Weights of a small contrastive image-text model.
Model: encoder norm layernorm, encoder patch size [2, 2], encoder depths [2, 4, 4], encoder widths [64, 128, 256], text encoder activation swiglu.
Rows from block 5 of the image encoder of a small contrastive image-text model, named by matrix and row number. Rows with one number within an expert belong to one neuron, the router's apart. Each number is 128 + 24 x the weight over its row's rms, rounded and kept within 0 to 255. All counts start at 0. Numbers have three digits each. After the name is the row's rms in percent of the matrix's.
Before each expert's rows are labels from the 100 images, of 14976, where the router gives the expert most weight on average: "strongest on" is what is common among them. Only what is clearly more common there than usual is listed. The data: photos of plants and fungi (iNaturalist).
# router: router (encoder.blocks.5.mlp.router.weight, 16x128, trained with AdamW), inputs 64-127
# up: expert up (encoder.blocks.5.mlp.up, 16x128x128), inputs 64-127
# down: expert down (encoder.blocks.5.mlp.down, 16x128x128, transposed), outputs 64-127

# expert 8
strongest on: order Asterales; family: Asteraceae
router.8 097:093109085116135122134140159110096129139151123111147071149153132167119116087141118073099104130153124118072117120124120134104123114132130131131128138167144110108078145124157108138110124159139110
up.23 080:161108119118136139102114139149116130118121082131122141199157114112115097137113092112148133108123135134134158152138114088078129156100151119183128123128126140116157107124125107101132140106116142
down.23 088:072146116136086146129130105139146118108139123111144144136073177113120115126132113145141152175145114107110106090125109139152124134131131151131105110109127159096122144140096096084153123107115124
up.24 108:124112188137105089113121165115109128119118175140149144116077127101140078143129127126103089121132112125135129127129100165143144145122146154174142101172111123151132120113137091147160101123080102
down.24 103:144152142122130138102139131153136160145151133140128164127131115076102155104148135154146093127148126151121119156128130102104129119113126177121097131145122162128130153075123140100118150114106111
up.25 086:125113110135146107172115095123079102122125139132146138153172147160097142150127146123158113104122103162170131131132073110100132113130125135149127128150107141117167108089171151132118104162053122
down.25 086:114130152090142142110091115144095136130146118139117112081108118148121172140174160126136166195096135115111130137148122122191102143138127087125117098088135122122176146112146102113153137119142095
up.26 094:125171145166130139070133136112112114125122142136128126127146120172109114143164113124133110128133157123121082094104084116154147117155159123091137122070070140109126132163116118141137136144154127
down.26 100:157130134159157109111133116155137119136090121124120093106131161132152129121142141122105148136159128161116158108115139155123128132092092131125164126151152133144108089068118115160082152124130167
up.27 092:174177121144153141120101118110115156124095136128120139071117134128159158132130094128132150136120110112121137108120165116094132115111111138135113114124088145116142147136102137149116114199161159
down.27 086:087094143077123129088103156111091120131160123155134136143144086116109109094172087128118118120121157134131145120160089129140144176148128093152145107114165143141108095096133121161119103153152114
up.28 101:138142162070120117127149127120137123136164166123125126118140126121167097106100145122100156084161171130126084093135111113085147109115159119135119098128146157113118132124136148133148143155118084
down.28 098:134131157134139130189139154148122167131113102148089113118141096109198108152138127129120118076145119146130159122131104125165117146121117147131171078106158108111122133113143147123083092141126127
up.29 120:097132166141146155094135164140116145131132156106126099124138121141133094123116123104148117154099149148145127152161097118115154092105147125178094120144132107124118155111194136154130124145097118
down.29 113:152184136140152084134093120100139157112147150124166137148100151156149137154139092140136119133109066153135150131093137152135094088095163133131159109122119113108123102136158103149109130109128088
up.30 110:167110134104145060156134129137122122080122140058100151127135106125110087129103123174126111170171086159147129100171108159107159120141109118127175112170108106149110177123084118134093133133139098
down.30 102:119119134138139115119079139143140093107136152144143135071121114146107110123100171127115130118138158110149159088127118123124125119176114126124104107189163146079149102137063073159158149133117108
up.31 096:115094158116146093140146149138143151113114135128153114104128143143118162157116186134138102130126124145146133154079118131137139156145106080130146139122156165107111081133154123095139149140176127
down.31 099:079136130145116147067142123120095094137159135088124140123121147145125167129105151126097136098174155145129097089124133127132126117129104089132127128070119111132113118102106095134117117128136147
up.32 098:152186137105133148108115077163165087139112150157120084128095144147133158145141183146079115117115073132089155151143156132096113112128119114141146140112171134126132126115185144131099133118100170
down.32 100:101112118134119145078113153126123155143124139115126130080144175166058132121160112099116092123139118122138145105150156099140121142134142129088126151108081096118117144172090121161140116165180088
up.33 097:122127134131141148174121123138161094089137168172132122125108104146147175104139149134119149107128100131123179181144073106147137127097107163119131126137123087192100119140119118117124113162151093
down.33 101:140106126110134151112155122135147168138134112094090092127127154160107129147113084087124147148093163142143121091155133080120093088146155168145098123072061101146155123137155108131110090128152130
up.34 124:090159132076158164147128127122112101150149184183131103140108109101134128093163148126111103153132108160122122129136154117130091132118134141111111155086101096107154141129111152105123146112100142
down.34 118:133087113143105151113111110113091153107087140131130124096115137146142138108099086110109072107131131160097070086135132098138126132160116094153172099114170151126144186094163136146121144154135091
up.35 106:126134159149119157097141142100154133136106132141112102171143138151086159150128141126114065087145131115101133113110090108138113127099118125160091132117174154160177116142092118104105139148112165
down.35 110:149164151077125078111133092107140115148083173110145141112088157124116164148114087146104128166152125100116094136162130108114146167165093133136103118120136201124133105170140134090134128152101126
up.36 091:140170101143123106127128092146135145142141159133148094153112102104097131105107157069135148143135112073116087134144159174153149144106110128143126123104130082152163156106138147146106065157121122
down.36 092:173136044137149150080107101103148108133141113148123133149146143148123113158110174105105091159148132124103124107159104154124119104119139112117152150163128152126132129133172168112134100113123149
up.37 084:126128168091120097095173087125152162110163117125142136097144108128142105129105147189100101140130140151121140122163116145093137086143125110174132186140068149149133125134137148112131103123134113
down.37 095:134102121155118106124123134163097137114141120119132154097125082171102107135082142124149139145100114145182144123115087119157113181137160104111091090133116130118077114110116136132118147171119129
up.38 108:110136121077151133080123103133113108130146142124086148149126120108129137107093096148125177168141132116106116147148168125106134124113136097125102118119104180151189137137166126122131143126097069
down.38 111:068160100120129187168109148137136112169129157115120112117153135089144080110120111115181152123097126138098144104132109123127117123128132129099150107111129156138154158109090150187140099130128154
up.39 107:201116118112170102094140113129113116127102155122164125150130158136111097121118124124152161125093126137146142106119143143124107146112139163169126153113154123126113145133116076134153135144146141
down.39 096:098081149140103145103130131141115116113158123109133137143165154119106113166151177138134071160108123160109102103132102170105107118104157114140099153105067124144130140115114147141123129139131101
up.40 120:150147120100129139116134136136151145159145137117138142132144101128128104104116188156127103118105093107131148111114112167097097124147154150104148114119134119098137143096141134114139134139107101
down.40 117:088156141176108081161144159135140144092175133137128138113127116134172110122129097127119099058108087127128116128134120126133105138158133111150130123133138107148123149153134150168141116145115122
up.41 103:147163061142148156108136170108118116111137116117168152119149166155160112165137141158119116150149151148128140122149138132111117151095203126135111137086134074118114151109106130097108176132142098
down.41 099:143115147162137139128129150144161137141103100111138125139113095139102133082149135169112139125157167109139147148161108131160148097150117093132153121127141129113134138113116157164140116156146148
up.42 098:127091143069113148153107115146137111133149140112154143116143143153096144152116134102143146142130143150124145139164123138195093144139124145167145144128051157098137178128125148123122157148100106
down.42 102:151148125146101141102145140175143147123121155111151089172104117097110159130145111122118148122159122105104146151068136112131120146155121115164117154098140121103128162064136146130149130098162057
up.43 096:106094168164101134097155120134151121138109172091075148095127116141147155097119115131116160155147132086111146094109143072150121113091100145114105089136137100110111095119156135115105158125151134
down.43 088:114152142087149149173138128138096127093150133160099107123123137112098161144123155140126104116080144111126133110135111134104102112106151136134170143121171150117104152133103153145152129132132129
up.44 104:144156125134160093129121144140158130133123131153101109106123140129104171147151096127100146114123125110158161119150125154159110130105178160095164142150092133103157151124099164143134094102128123
down.44 101:114140154122121148111155098158120131135109115117119106120154108124161088142128115138100131147065059121146155102103143145110159138160142107180114164067175136143125141154157161133141155080107146
up.45 099:112138121091103156088178152164148102145097157118089103142132131080119160167112105110147136098160146104120120131121116141170119080163162114132145112109089129159115122094108182126150131138119102
down.45 107:133130132128132143110107125089115158138142132139131168169123132136143124109122124114179138115083136118139147084101144142108141130095128135116141162139123157080111131168135112115106172124157146

# expert 13
strongest on: class Liliopsida
router.13 086:145102125152104109142158113114120156151118130123113128093109081177138167133120131100144138181101164157152109121127106085121129164164097130106086124162134069167104113111168151163144117122124105
up.23 092:166155128128127111139145133110120145113171132102148164115128124097150106153107126081097122128173131144088105110144125145164123139151092124098131102116060122131120086108133136130107159130115117
down.23 095:132084125109129126136184097125096132154124129126093147119110092152111166120117088071085136141139114114128113139128165104119145128138102179105099162165146134126136129149132105116116145138114150
up.24 093:156139082116118173146161122157120122142151162142111128140111145146131164112117164146128132191129176146102119120070142129067127135140127159136132129126148155146112130115127147156120183105087111
down.24 093:148131130108121110116114114106153107110072122147081151141193109177163087106128083120134093089150128082105133173135130123135112121139113132183119136160097099114123130141143112106132164125136123
up.25 079:101101112135127124147125153113143154142139150141093128163091102108136136125149144133102152130135104115114193148104150116151124113085113161145082151162203178122148145133114144106141158133149145
down.25 089:111154120119134129107113170117162158113147158171117067139167113147141188146135119150147093100104146086140121116142126151127133109104189144080138143120084105149108082116152141122090108179173144
up.26 101:086157175169117149107127114110127148153133149161103128169133116195138132142129149109148124124087124159143147107104172153103131095113122114132133146119196148113104166128121130139105107142173112
down.26 098:125150123172142112165099123151148122086132147131102106119110195129125116146130102113116152138117115108154149227130136155162111122132149149126165209146121136109135116103173113111134149153148137
up.27 127:160136128119084150126119128105109132136123151140097138129113095186164165118116155099130123133134121175093155120127137114075108095177098125124188104131143135103130149172145127141105186128142109
down.27 125:099102147152110131148091125115154134134082123134097124160160086145132104151138138108127153134126124094113095153133100118138148140147128147144131162152144087095123138172113096146124155137149130
up.28 103:180124149156147116143125081139151123162150168090090126096108151161142130136135165138111150113111124116119129154088112143104114120185135113126133165092107087159119074128131107106099133135124146
down.28 102:136135118117110148084095139156172145118130177095158136174113074128138106159156090129110109110134152118108154178168144108116120108173132115136130179138135142169097119116105191103095128117115141
up.29 092:123111137126081128128131140146131127136132117144176125126122075116125123120175106162106106151168122151180075155108116124163080164131131100115135116085102127145073113168104114106115137104120143
down.29 099:151117116131143156128088153112149126141119141125137184108089147117140111151098143147119088137138121122137144076115156106116096137115142172106153130142141180122139163110145147157145118124160093
up.30 100:135088106105144104139110129145122135086157134106153126184132109093163136123171078096124121178151133124103069092121131147120135156107123110157081144134178123168114130163120100120124149119123110
down.30 096:156157127099118119136149150105124108126108095151096138150107131177141164157134110142090114134103132118130146143134147139182133118101123140167140095126113102084097128122173128156122132141126136
up.31 106:116119182142109112106130142128110157119133126157103124116162112081092154139132147128096178138123152094186179162117109104111151112134143132160111117152117120117085136111081107150131125142126157
down.31 099:131152096140142151150107141167168105115152130127155152122095128117154124129136155091119087165135095148100107112160113149121123136112119126131094141145137128185125126166123136147096124103138139
up.32 109:161113118126146186136137138122140124179163138114110150103100139111135125163101172169120144140131124166132147138137135085096128123130105154122149139108108093136099161148146135118099131139115118
down.32 103:116136144137127096090116121099124099098105139119183117120130093124156118142107124124124122171087131154112121208141118115138122124147165100130154154125139123130099125144138142111113136085156127
up.33 083:166166140127098191127123103132135087144109133157127111129133141167132096109139115138131108149127117113153115197106134123107129143081161158090163151119138179122087148081165159095112112165135120
down.33 090:124138069161106100126100118157146105128131150162109132086088136107125103198126136118106131156129149151153141147103141117136148113120105133108113119186143149081119074090109164137098102091141096
up.34 106:115094093133132124124132136132101116123134148099139089153093162102140152131099130155125098100108153133084146172120144145166148109125136143131097139137077105099110107116117138150145072111118103
down.34 103:157135123139101136109101108108132115143151148133160107112098116113148109110123111099143141122136182159158105069121128136122138131174094108093113100087133114113110123147120146127119147092133126
up.35 087:173162111130112081102126138158098128122094156140123139088099140142134178130104112136077123151112112122104107136084133106113152138170163130120143115142147119096123129123128133125089130095184125
down.35 088:101061107146122127154129162113107105121127178141092137117143123108178120125176143134116120120099148107114147126125101120094113115155081139165123151137140129149102133138112168127161140121117154
up.36 083:129145127117137091106091177141145143088144108122122089114115123085118094138089144152126127144164104138103118099146124119125156146181180139118123103155102166119126156134118134136144130108129145
down.36 078:157128112152167160138129095114120180139120157133127157108124088105148141140114117130126115157121109135098171073127142142144146120172096135108107111104148106165165100103144106144138171144122135
up.37 109:145134111157135133147119132130120146148159165107125119118146148136151066101125111097127160157139149149093096081112136145067107120138112156140132137193077131170105079127183132102117134125196141
down.37 109:099106148096112091138135070111096121140084125146127184151103087147135131125093135110139123122114110115129120192129150113110158102122147139118127107157086124129144155128156096153143134150090152
up.38 093:117159131117141156104141167103088149100099093144144145101146123139128153121141162137111072140114127094105113164140122078127181160107098158164104134138113128087151107125132115149140099142116121
down.38 092:115112146135143110185125132167137106130123148095108110126150144115151105112151148096121119113151152103108169047131116117125112136151134152133131111126132116118111168121122129181152118178105156
up.39 109:101098136113141146146143137154109144133121127136145138122169176120144144159132146133116147161111153114076111137141106104073121120097135169141124111132113191107148136134141104137111115136099123
down.39 111:140115150121106097132112137122110092203132081141149123155145159111154138113114138122157115124153143145132081110171147141162115150108037106170150105156145122155165196145100128128136136116127125
up.40 109:136137101086159106080145174123071116083137088146122075101138098094165136084127129122128100130110124128113159100116109139154136129111157169139097156114121119145117129151156092143130127136134138
down.40 109:150118136127124109162114147147133093117157090133119158153137151108140127094114149127142175147139149147119169139140144123164098102088081143132119116121177144096114176113133096082136153103100100
up.41 098:142139161128174123079177159127127119102171119131115134133134135147085113125123123127143127152145083121135118131079123137139076133116106152134151133116084162158142170123122146160104134084103141
down.41 099:074151095123119130157147114117178134143140149114149114115096126097138150096142134149115134118141109085141132128131121109115141130129139159116133134129122114132157104152138106124124129110067157
up.42 109:115113121158138142134115102141109158134154143136141107128132141106104151129134155126136157155148167110120127118107144109099148095113148117124146098114122143096117115176117095147108111146126085
down.42 106:161129136129111109151083132081141098160086129096107096155142075124189136105118113117107126110145113178139081136142125141133100146124119130156132131129108122134132132124124173126166123126100134
up.43 101:115122108099157107118148182147097109127110136144127094124113096142146139123135100102174135126147091128134142130171090158135132109170156121148112152141104141136071176159168148138129144116125105
down.43 092:140091116111135111164131156112121121117160137138093130113101151096101115095135134147108151145111116104137157171129173196154123149112112135110119162115106134093148152097110150121104112072116105
up.44 094:115206134092091113137124107147125106122162135156115092142118089161111116132148142150152156155162159111174123101116137084149083118103176152104135131131150111164140082122166105086129140130121143
down.44 096:138130150183113136091112138137130132098105108130128126153139147143156093145136088086096131143122157099122128122094114133148142110131092127114139125137116148156113130102134102128130083158133133
up.45 087:118154137136127156107118121109112104134168174137129133159153148173150136167114130139140150101122140130138119085154102134122142128163168115117122146170113138134136154118097116118141138126120126
down.45 090:103091131146155099181104090133134142154127112110139121122126113120148116092102113086155106147159122138122194129135144129086117093112103150089098146139136145086156110111127117098120120117120114

# expert 2
strongest on: class Liliopsida
router.2 110:106133118144153112137109129156163117129117084167078127109169157117087085157141150143137131129156119112140189105120102162134147110130155138159117096108112077150131154153109144135137125178085133
up.23 098:130125129133142079099134096079143104120147125140103182136157143136111137117134171156106104106118141130141095115132128093120128124126140093151142107112151134121164130148157093119128172132135101
down.23 100:128118091165093121136125079143129100137120154125094123100137140106144096146134130163121158188133156121114183151119101083150085155181125104104108063105129131078128108120117107130128148126119081
up.24 100:106067124130148113134098124107121120130089125161133083123123137143092106118144108181130131123162133143128070108103132155175147101125152141138144125153146108090104150169140114120117177145095109
down.24 105:124114124141119107096129154113096132096083146138103097098145147115121153128151145115105081152125124114128153157166123126135117112109094129170161118149146138112139084134078123147140112173120128
up.25 108:094163107095117133138117120147121072094120119132113093119109118088135163120077119137124117114102145134083074143166117144151131175131136077126164106142089123115128108145091131144152179146119172
down.25 117:067112127149172090114122160140146173144086112128139144113146136122138129167118129112111108124131120135100144113144112132129145122098108113096133175127113080135096106102116081137120151112117133
up.26 096:136100134095196135121121065184158086161142104116151134094121099121110108128134127112121136151088147142146101140111113149106105118118121120144155110115145135104144153143136143127145171136160117
down.26 093:162103094149154149086145150127169142128125146129114135098155113139124134151122136102121105132130115147152127108119142123121095160128137110115114106181152139159120118112164150150090101109101118
up.27 084:090111112187137124093136166158112118133121136138122160101130107159108153139163132157116141151132126112147171137151135137131114084112142132098162127139106148157097161085124098124154128116106165
down.27 080:152096134117140166126151133101102166128158132138096164112123169133148144154124140110109114091120068161153145134086169133112129114106157113129062085124150145138140142101159132099112122132149163
up.28 090:130115118148159099138112111097134140128130119146095132136149128153140115119102161113117103123078093158091136175142107152129118138098134101145096136134184162102126106118134120109128105148135110
down.28 097:129167153108149142113147130110123085133118127118082111147148141150156126143136135107114109088134152096108055087096117130130142137140112120119129040090129127146128147165145137135135108101108159
up.29 112:128092126122106167086176114117142103137093127113109139101123107089182134090108123170144144165129182151124128112119121120148103164178141105123077112134130117143128135106182133114132136129153159
down.29 094:156137158138138070143121155153151125107149105125161108136133146161103117149149139180130150103162121135128070109105144139147145152160117143162132142130057111123092089117127149121133103150121111
up.30 108:156094092119111144144138102087146153120115047104161101143149143154128140106130124116128115134119118116124113160092146081164117171122087130156137159122112128096118118156111142107119129141130139
down.30 108:123136088112164165145107134172122173106150096126137097099170121140121083145109130106146088156101099127156147153167141191106123112103152120144124139131136152162129132112154142145129114131160133
up.31 098:139081089177109117145135132108130117115135106145065152098162156122136124099131163171131122153154115146123130109131140101107155157144116136115136088139157078133103170145172122131133130090142108
down.31 094:101152124128132130096124172127134096078099086145140095152147142156165123120145150156098156136093132144144140121116059121118104137086084104111128151154145122137126142122072167134097145169162113
up.32 104:121086088165158112107134113125159113122094117131131155149144124109127115101153124147117150152151132141110115188124097147116109152133116115144135166118148124112043155163131072137098123148098141
down.32 107:117062118144126122107141140139141106117079119116113129119155130156175150110109102102099077113135161153146140140109082157168192117121147111054150094150115145108093157129139126138149122140119097
up.33 094:141129138081170136152140127096096142107104142124093122118080110152135117131130100135131139115120073114138140154141138138126141135125118111119147081097115172123156127108084125115075128107113113
down.33 103:115138125183083097132127173111118158093153147137157124132073120152128129142158099129115141131165127140094099130124146135106118132110103137114136130137157140149125100167161113133118136116123072
up.34 099:125125167120122104099143137133122136130126162155160100106138149098164102115102164133180142156167131183128089133154137151142147140159117077066151101124157106121154127141141105147110132099165124
down.34 095:062147110117139136109102152084122136092145154129109117137150097123164111172127128165147125144111105139155158149165124111130145097160109131137116102171107131118158117181143148195142149115101140
up.35 086:122158158107149137125101107181119118134141171131118094141114111163115124148140120153111141135098124094150112101132089114128135136132096103097170134123126085202102083077146147119108105109118090
down.35 096:140116161102098154133147124115116121162133158112152152146137157139133166122096121151136126108120132138125146144100122109150118076086151154165114123165148104070100103109109081105129106139089145
up.36 104:112143135147151091108121091142145080131134173109123117178147153122065125103108103130101090083064141096123137117115096122132158134136131137114146149112128089126187127127094120119131131134139114
down.36 104:176108113143180132120122124131109137130120151138124100152152115108139118160130131104123141188146163134093091104146155132130135126120086142079143106120122134154100142124118100113181122142137162
up.37 111:135167145106124098161141137105157055133166178165126115140107123124131114130096112123142133105116148131184132152137153128148112180172140141118094129130138147115119128116135135143139096124126123
down.37 109:163117152155093134110164119108120153118155154115149129115141091124143109121136157100115158147100134128123082113139157118085111159181146138133105113144092130130163162183094090164145128134143112
up.38 083:107101124167096079097130116150162125153104088144120112168138127107129132160126113151120100175117124135165120115121137103129169165103099109170128147100128148113130099109072154137109169131169106
down.38 086:182144133119138153156115118131080135097162115137106114102202155167119130106107128101132151141126104126123161149133117079137162088122158120120119136136129153147135167108131125185126135132111178
up.39 086:142119113139125098138127137124129128127113147119116127142120160109143170104132114171120126156128105140130155150153118112122119111110114141128070104132126116119098088079132093104109133131119153
down.39 090:128123167097113127095172130164128140143119130151166110155115114124115076122112138137132118074112095121131115109118140121152149109145116118150111130192087124152123140147109140138107125130138150
up.40 117:165137108120136102148192108126113132086133119142131167157116133123133144120090146168108129134139103124137156103140106170120111116098116092146132145111128105174144119140147175131146106106159155
down.40 127:116142119173127123139127122144173128123103144143148114124124178133156105121125130134134141115105070122115114124140161156123119141110129158149139120156154130132131177111142133107126130094129120
up.41 104:154135120158132106096100134134151144129065140162122148138152130124143101134159164091133095163137126175150147126097164130091123137144124108116133107143126113155131076132155124114124150092147122
down.41 101:135126173127137105131107132148113094109144086134146148131107094146135152154161108143179154126110094128134145144142134150120141150147044106128135111120111144097130070087152131114125128146089113
up.42 092:130129158134141140098135143118122109170157136138102139122118111150067105091131097158144091153101139129135124086145124111125119143167096102133159130090164087141124118105124161125150130162118126
down.42 083:130149140155163120153118126133139115139102135128124138166131144128129143107111145122180138107179122118116158216059138108125147108140141128152093151146113136098150141121112122113099099116136149
up.43 096:145113125120127156122191151167139108120108178146098104107130161119147157096127094138152139161091117105100138150136139121128093144100105120127095112139144139072105139116127091118146146150095125
down.43 097:149098159098147112122166162108123117153099171140186109170107127151138176091145119118127101105104140140111093132133178172122145115152179133132078161151111112154104142150109062135105142133124112
up.44 116:115110143110125121071136072108124131186128125114162171088117124139129111127158152138120141163123136116117120181107128118098133124178132135144143146099089143126110100157115122156108144141128114
down.44 113:124096118163107127086132085113148134150149160153121180127120114115131147133136104123092152138166141122111124095152084121118104199131133112136104122111184112159143134075178127136151129197101116
up.45 125:140164117077110117139123118162127124104143148158111134121111131149133115163113134120099142118112138106163107120121098084122106165119131132130126080087133135103125119090110106124109144155122122
down.45 113:121151174138075115099158090130124093108093133136135128103121091155181143110123103143120103136121150102137114142107142120142093130119100126092077129110147116115152148154114080161137127103139158

# expert 1
strongest on: order Caryophyllales; family: Cactaceae; text has "cactus"
router.1 089:119117117119126129153137173144189165149071137155135153107122102092144115156097117171118099109102111158128114131177120118134142141163151136129150136148085134123154156101087144142137139104124179
up.23 106:146146113136155114159112070115140142152124143103121150085135109125134174104135099133122126096142133151103094099121140139162106124082130115162126135096162105084144061094114139144095148131153161
down.23 101:110121125142197122082176076152151179140158101116151136126112143095148160126134173123108102086163088102135109128130112127135160118099114152162129138205145128109115110131136122086109112137141150
up.24 087:122126146136136099109137181133139100126136094120147115180121141105096176100090148110163094117154091116116149105120112138110125123111111147132108085166141129119133117090188160073134096088116133
down.24 092:150081122088098128081129111090115111143137125156109121145145153138196117153121178165131129141122138175165143194131158092139121164131151095153123127145100119114117130188120119142094107130123180
up.25 092:158101106147147113151093106104120165173174123111137152100153145122157127084108147098088136183152154135169170164102177137123142122118095105121145123134157185139129124118083114141121133112128094
down.25 097:105119110108099168114135138117131183134130126129109096112153109117147160120140085120138115108134180130126101181169123121084113144132143118116109131172182135087111132145129112124131118153139092
up.26 088:141127128153146117122150112132115118099108078105112088173112133093138151122131111115147101142148098135156112118142139145154137142059091144142107098137165154117155059119106100133122162163097139
down.26 086:121109151097147092077112154111153108118107131109158137128161140114137153143129157150112117127142124124110127088124109143099109103118129120107128093172098120089110133128130116116140101117132118
up.27 106:165131107119127162103135153150124186125153173109183110114146146112098117080159107154090148129139146184127160145120084130138130114129071115158120142138099137124162154101116126137091112106131130
down.27 101:119119137131108131185137119122144157166144133143086150156110130084159159117113111118127175163150106129124112152146180119161099167133141108137114099096134132133122119125166132126112143117148116
up.28 106:161169180114109094103116170131134105103116106131097127136099091101135102138123153113153120176120130135136147129125138113127138125072105069106086149129115127154103133119102142119146167131150153
down.28 103:108121112105105150170124147084105150160157154125111130129152110109143112131152106121117141077121162127140120102126156105105115143144107126098102123153111105152120116150161122175145109096157154
up.29 091:139169124146121097128115101085118144131160109127139108105142144111132107151137102142141138083155109098134148130138143121145151073124115128114118100117072141098109101098133150130122192120115161
down.29 090:136090068124111137147124134138158142116178126145170180164140119135125082120111107117095153143125126171142116122149058088134138189126131100159135124118138123124115121135120113094121085139104120
up.30 098:107130097113123126146121121110098131142129070079087120139130102160168116127128149175161131169158180147186077122119133128191130157148101106113118117162126107111148141104118156157145180110114147
down.30 091:113111118105138141115136108117145101088130160104149116155112132127191130158147164145151111065127113146129158126110110127073164146111117137148106089095161141155113143162157110159149117143144134
up.31 074:088114137089171099083106122172120116150146146151119133163122101171109124134122132147126102146127115089148140134146114134119132133140110117137074128115168122128111134136159111157112159076116110
down.31 074:129153116123085135102106126146130109077117094108115109087164107112162125125127146171088084135134094097148136134112115114139082163141098122148137124128116097109111153081170142172098150133121141
up.32 125:111104111122142122146177160117126116070122123154151126125083112176146116102113148079137142100147115133107161136154132150104075137129165157149118145124116121105110130086089092122161130118143155
down.32 130:118106105136109112088125144103136110169104117104147141141106140096086139101133116178132147146138109113167121172123091115156116131141113103123085123125119097129128136177108118066126120113112162
up.33 095:107168119096130191166117130135099127116132127139155107146159108166119089122129125118042114161097146121116097129154132134118138106124131146077102121109125112094128107144139131119140119131158139
down.33 096:109121148160133090136136131124151175131073101131100119130140127126114087184141119143136138127140062103128165152123105121101116140116121125167101090142135094137159148125134142110134120131151112
up.34 119:132170173118122103172128115107135113108099132135158110130148153132149093110132145156130100120139115126117153104137075109138116126138132131118132160115150118086097143124124103089125120130151113
down.34 118:109090131148134109164138153133148100094129145123151135082099129149121110124139142120127124160193119161104183140076124112100132126153136136160108093171087132117102152104115127168142107103122115
up.35 091:091139103154138160113050118128148162149133079139151132100101148112134137177112179123134140152142107107134111117151162136092105141147146130106101087089137139133134138113124162134128133137127131
down.35 097:089136157087108125085148120161100078126162159154121141141161098154115121182129098168130151136115153185120117142175086121088125127174103101097090115132137097134117115155137145108101139098168134
up.36 107:143117101171131173148116156097146108106088105148087156130160128131127137125147151159117103104144132159155103078154112136095138120135153118154126173149148103156098164135110108119098105121148106
down.36 098:130112113160106088109135112167111144128143144140154122060122118155129116111181150116131147139137128144106084136132128168149133142124154116128105172089162126138133112098096104139167117143121091
up.37 096:128112156100145146181097089145147136123136120134054124146144138092129119097125126096149155124157125154117121143128164151136142107129143095110116156103154110107084143145137101180123180164155112
down.37 100:099145127126127119154140170161132137085148164096124109169131114117159115119102116130122159107145146126116154092083092142117159164150135129122134130153110122139093113143102132150131112125136107
up.38 086:138160155102150100139126111134099111113145095141097110148132194115179093096172129100098162114175128118137145089139126146117134159132144108114164153117062127110132108134156111145088146132143121
down.38 091:142083123128090161138163135142123119116124160123159112138135097174146107105082129132154129086089133120149109131079107129103129133114120113116133109084162162127148089139133126129136134154094147
up.39 077:105120137105095129175104124131127086118128136113148139112135103185122133105147111163121128158114142090108137129136106101124137153073127128096131152084171183074145079142094135162127148159129143
down.39 084:095138168161125060097185173129147122124090159148137121157140157122092110173110149140149147115140121131135093141116159143125114105096137158145099130138138104106108107129160082117162067135125131
up.40 114:138094142124166114163106116102115103164146102138154093147112166088113070134099116141134092103157118160143078072128107154148116113137134125147173134123148157128129118137096118122090136156090137
down.40 114:144152149136089134166139129156111154136139116126128101084146098153147138103125162157179141130155142127097137109127148125147119127145125139132116135127068146101116141194099111108098112166142113
up.41 119:133147144116137137137134135176126132115106134147137179142189138113114147132104137112133141089106132081104109116125092141122131121133111110136138121130155129107136136155115130116101143118106186
down.41 104:081162115127148163132104147108134132141130132101111098121143102164155121124144137107161167123146120134132174059115158117090120137167132143144121147169136077154137150140134137127131172095128148
up.42 091:110121165146120132058131146153121128109139148093114118136116159138145118121139143106080136060146098163178088124171132132104151124155147150163105154148093084129143171098111092124113104132149132
down.42 095:168170115156126124166150141126143132182180122134155141095122101134118131115114183127113154152110104153147113144121096167134153122104076136105133134077176124147133103161102146104139170140098106
up.43 112:114124112147150113126114141138119149153113141106106158146094158119150121093120137106131123064138131142139113113197126123112137147118111144164100145106088122167103136090103163140118124119151122
down.43 102:154142127163153142111167162119126115123064148111096162090108166164102145162152142131077124165155087140126148121082140118086102128089118120134127149097146122101118072125102134091117119116117132
up.44 097:146144169100160143129138137141133106115152127128090152069127139161100097071126168118142119119166110115087140170097135151112154138139145138114126117116132121089110193111119154108123184137166135
down.44 098:092086087120119151134114104143143187136167106141090122126150124135155125137071116112112167118136128143145135131123094154156117098101125136151131138163093108137149136135147115126151117140157143
up.45 088:103121134110130150118137114111149091086151137143128157123125150125165127072115148116103136130141168130125107133124117123066097181133127137135162152085139148104122111115160108092126123110087118
down.45 092:183122097144100124140122131130138129096091120164112095117163139154096173169086126134160132167122125118119145092122146138061140142117105119138181131075144091101121096131129106163125144119136135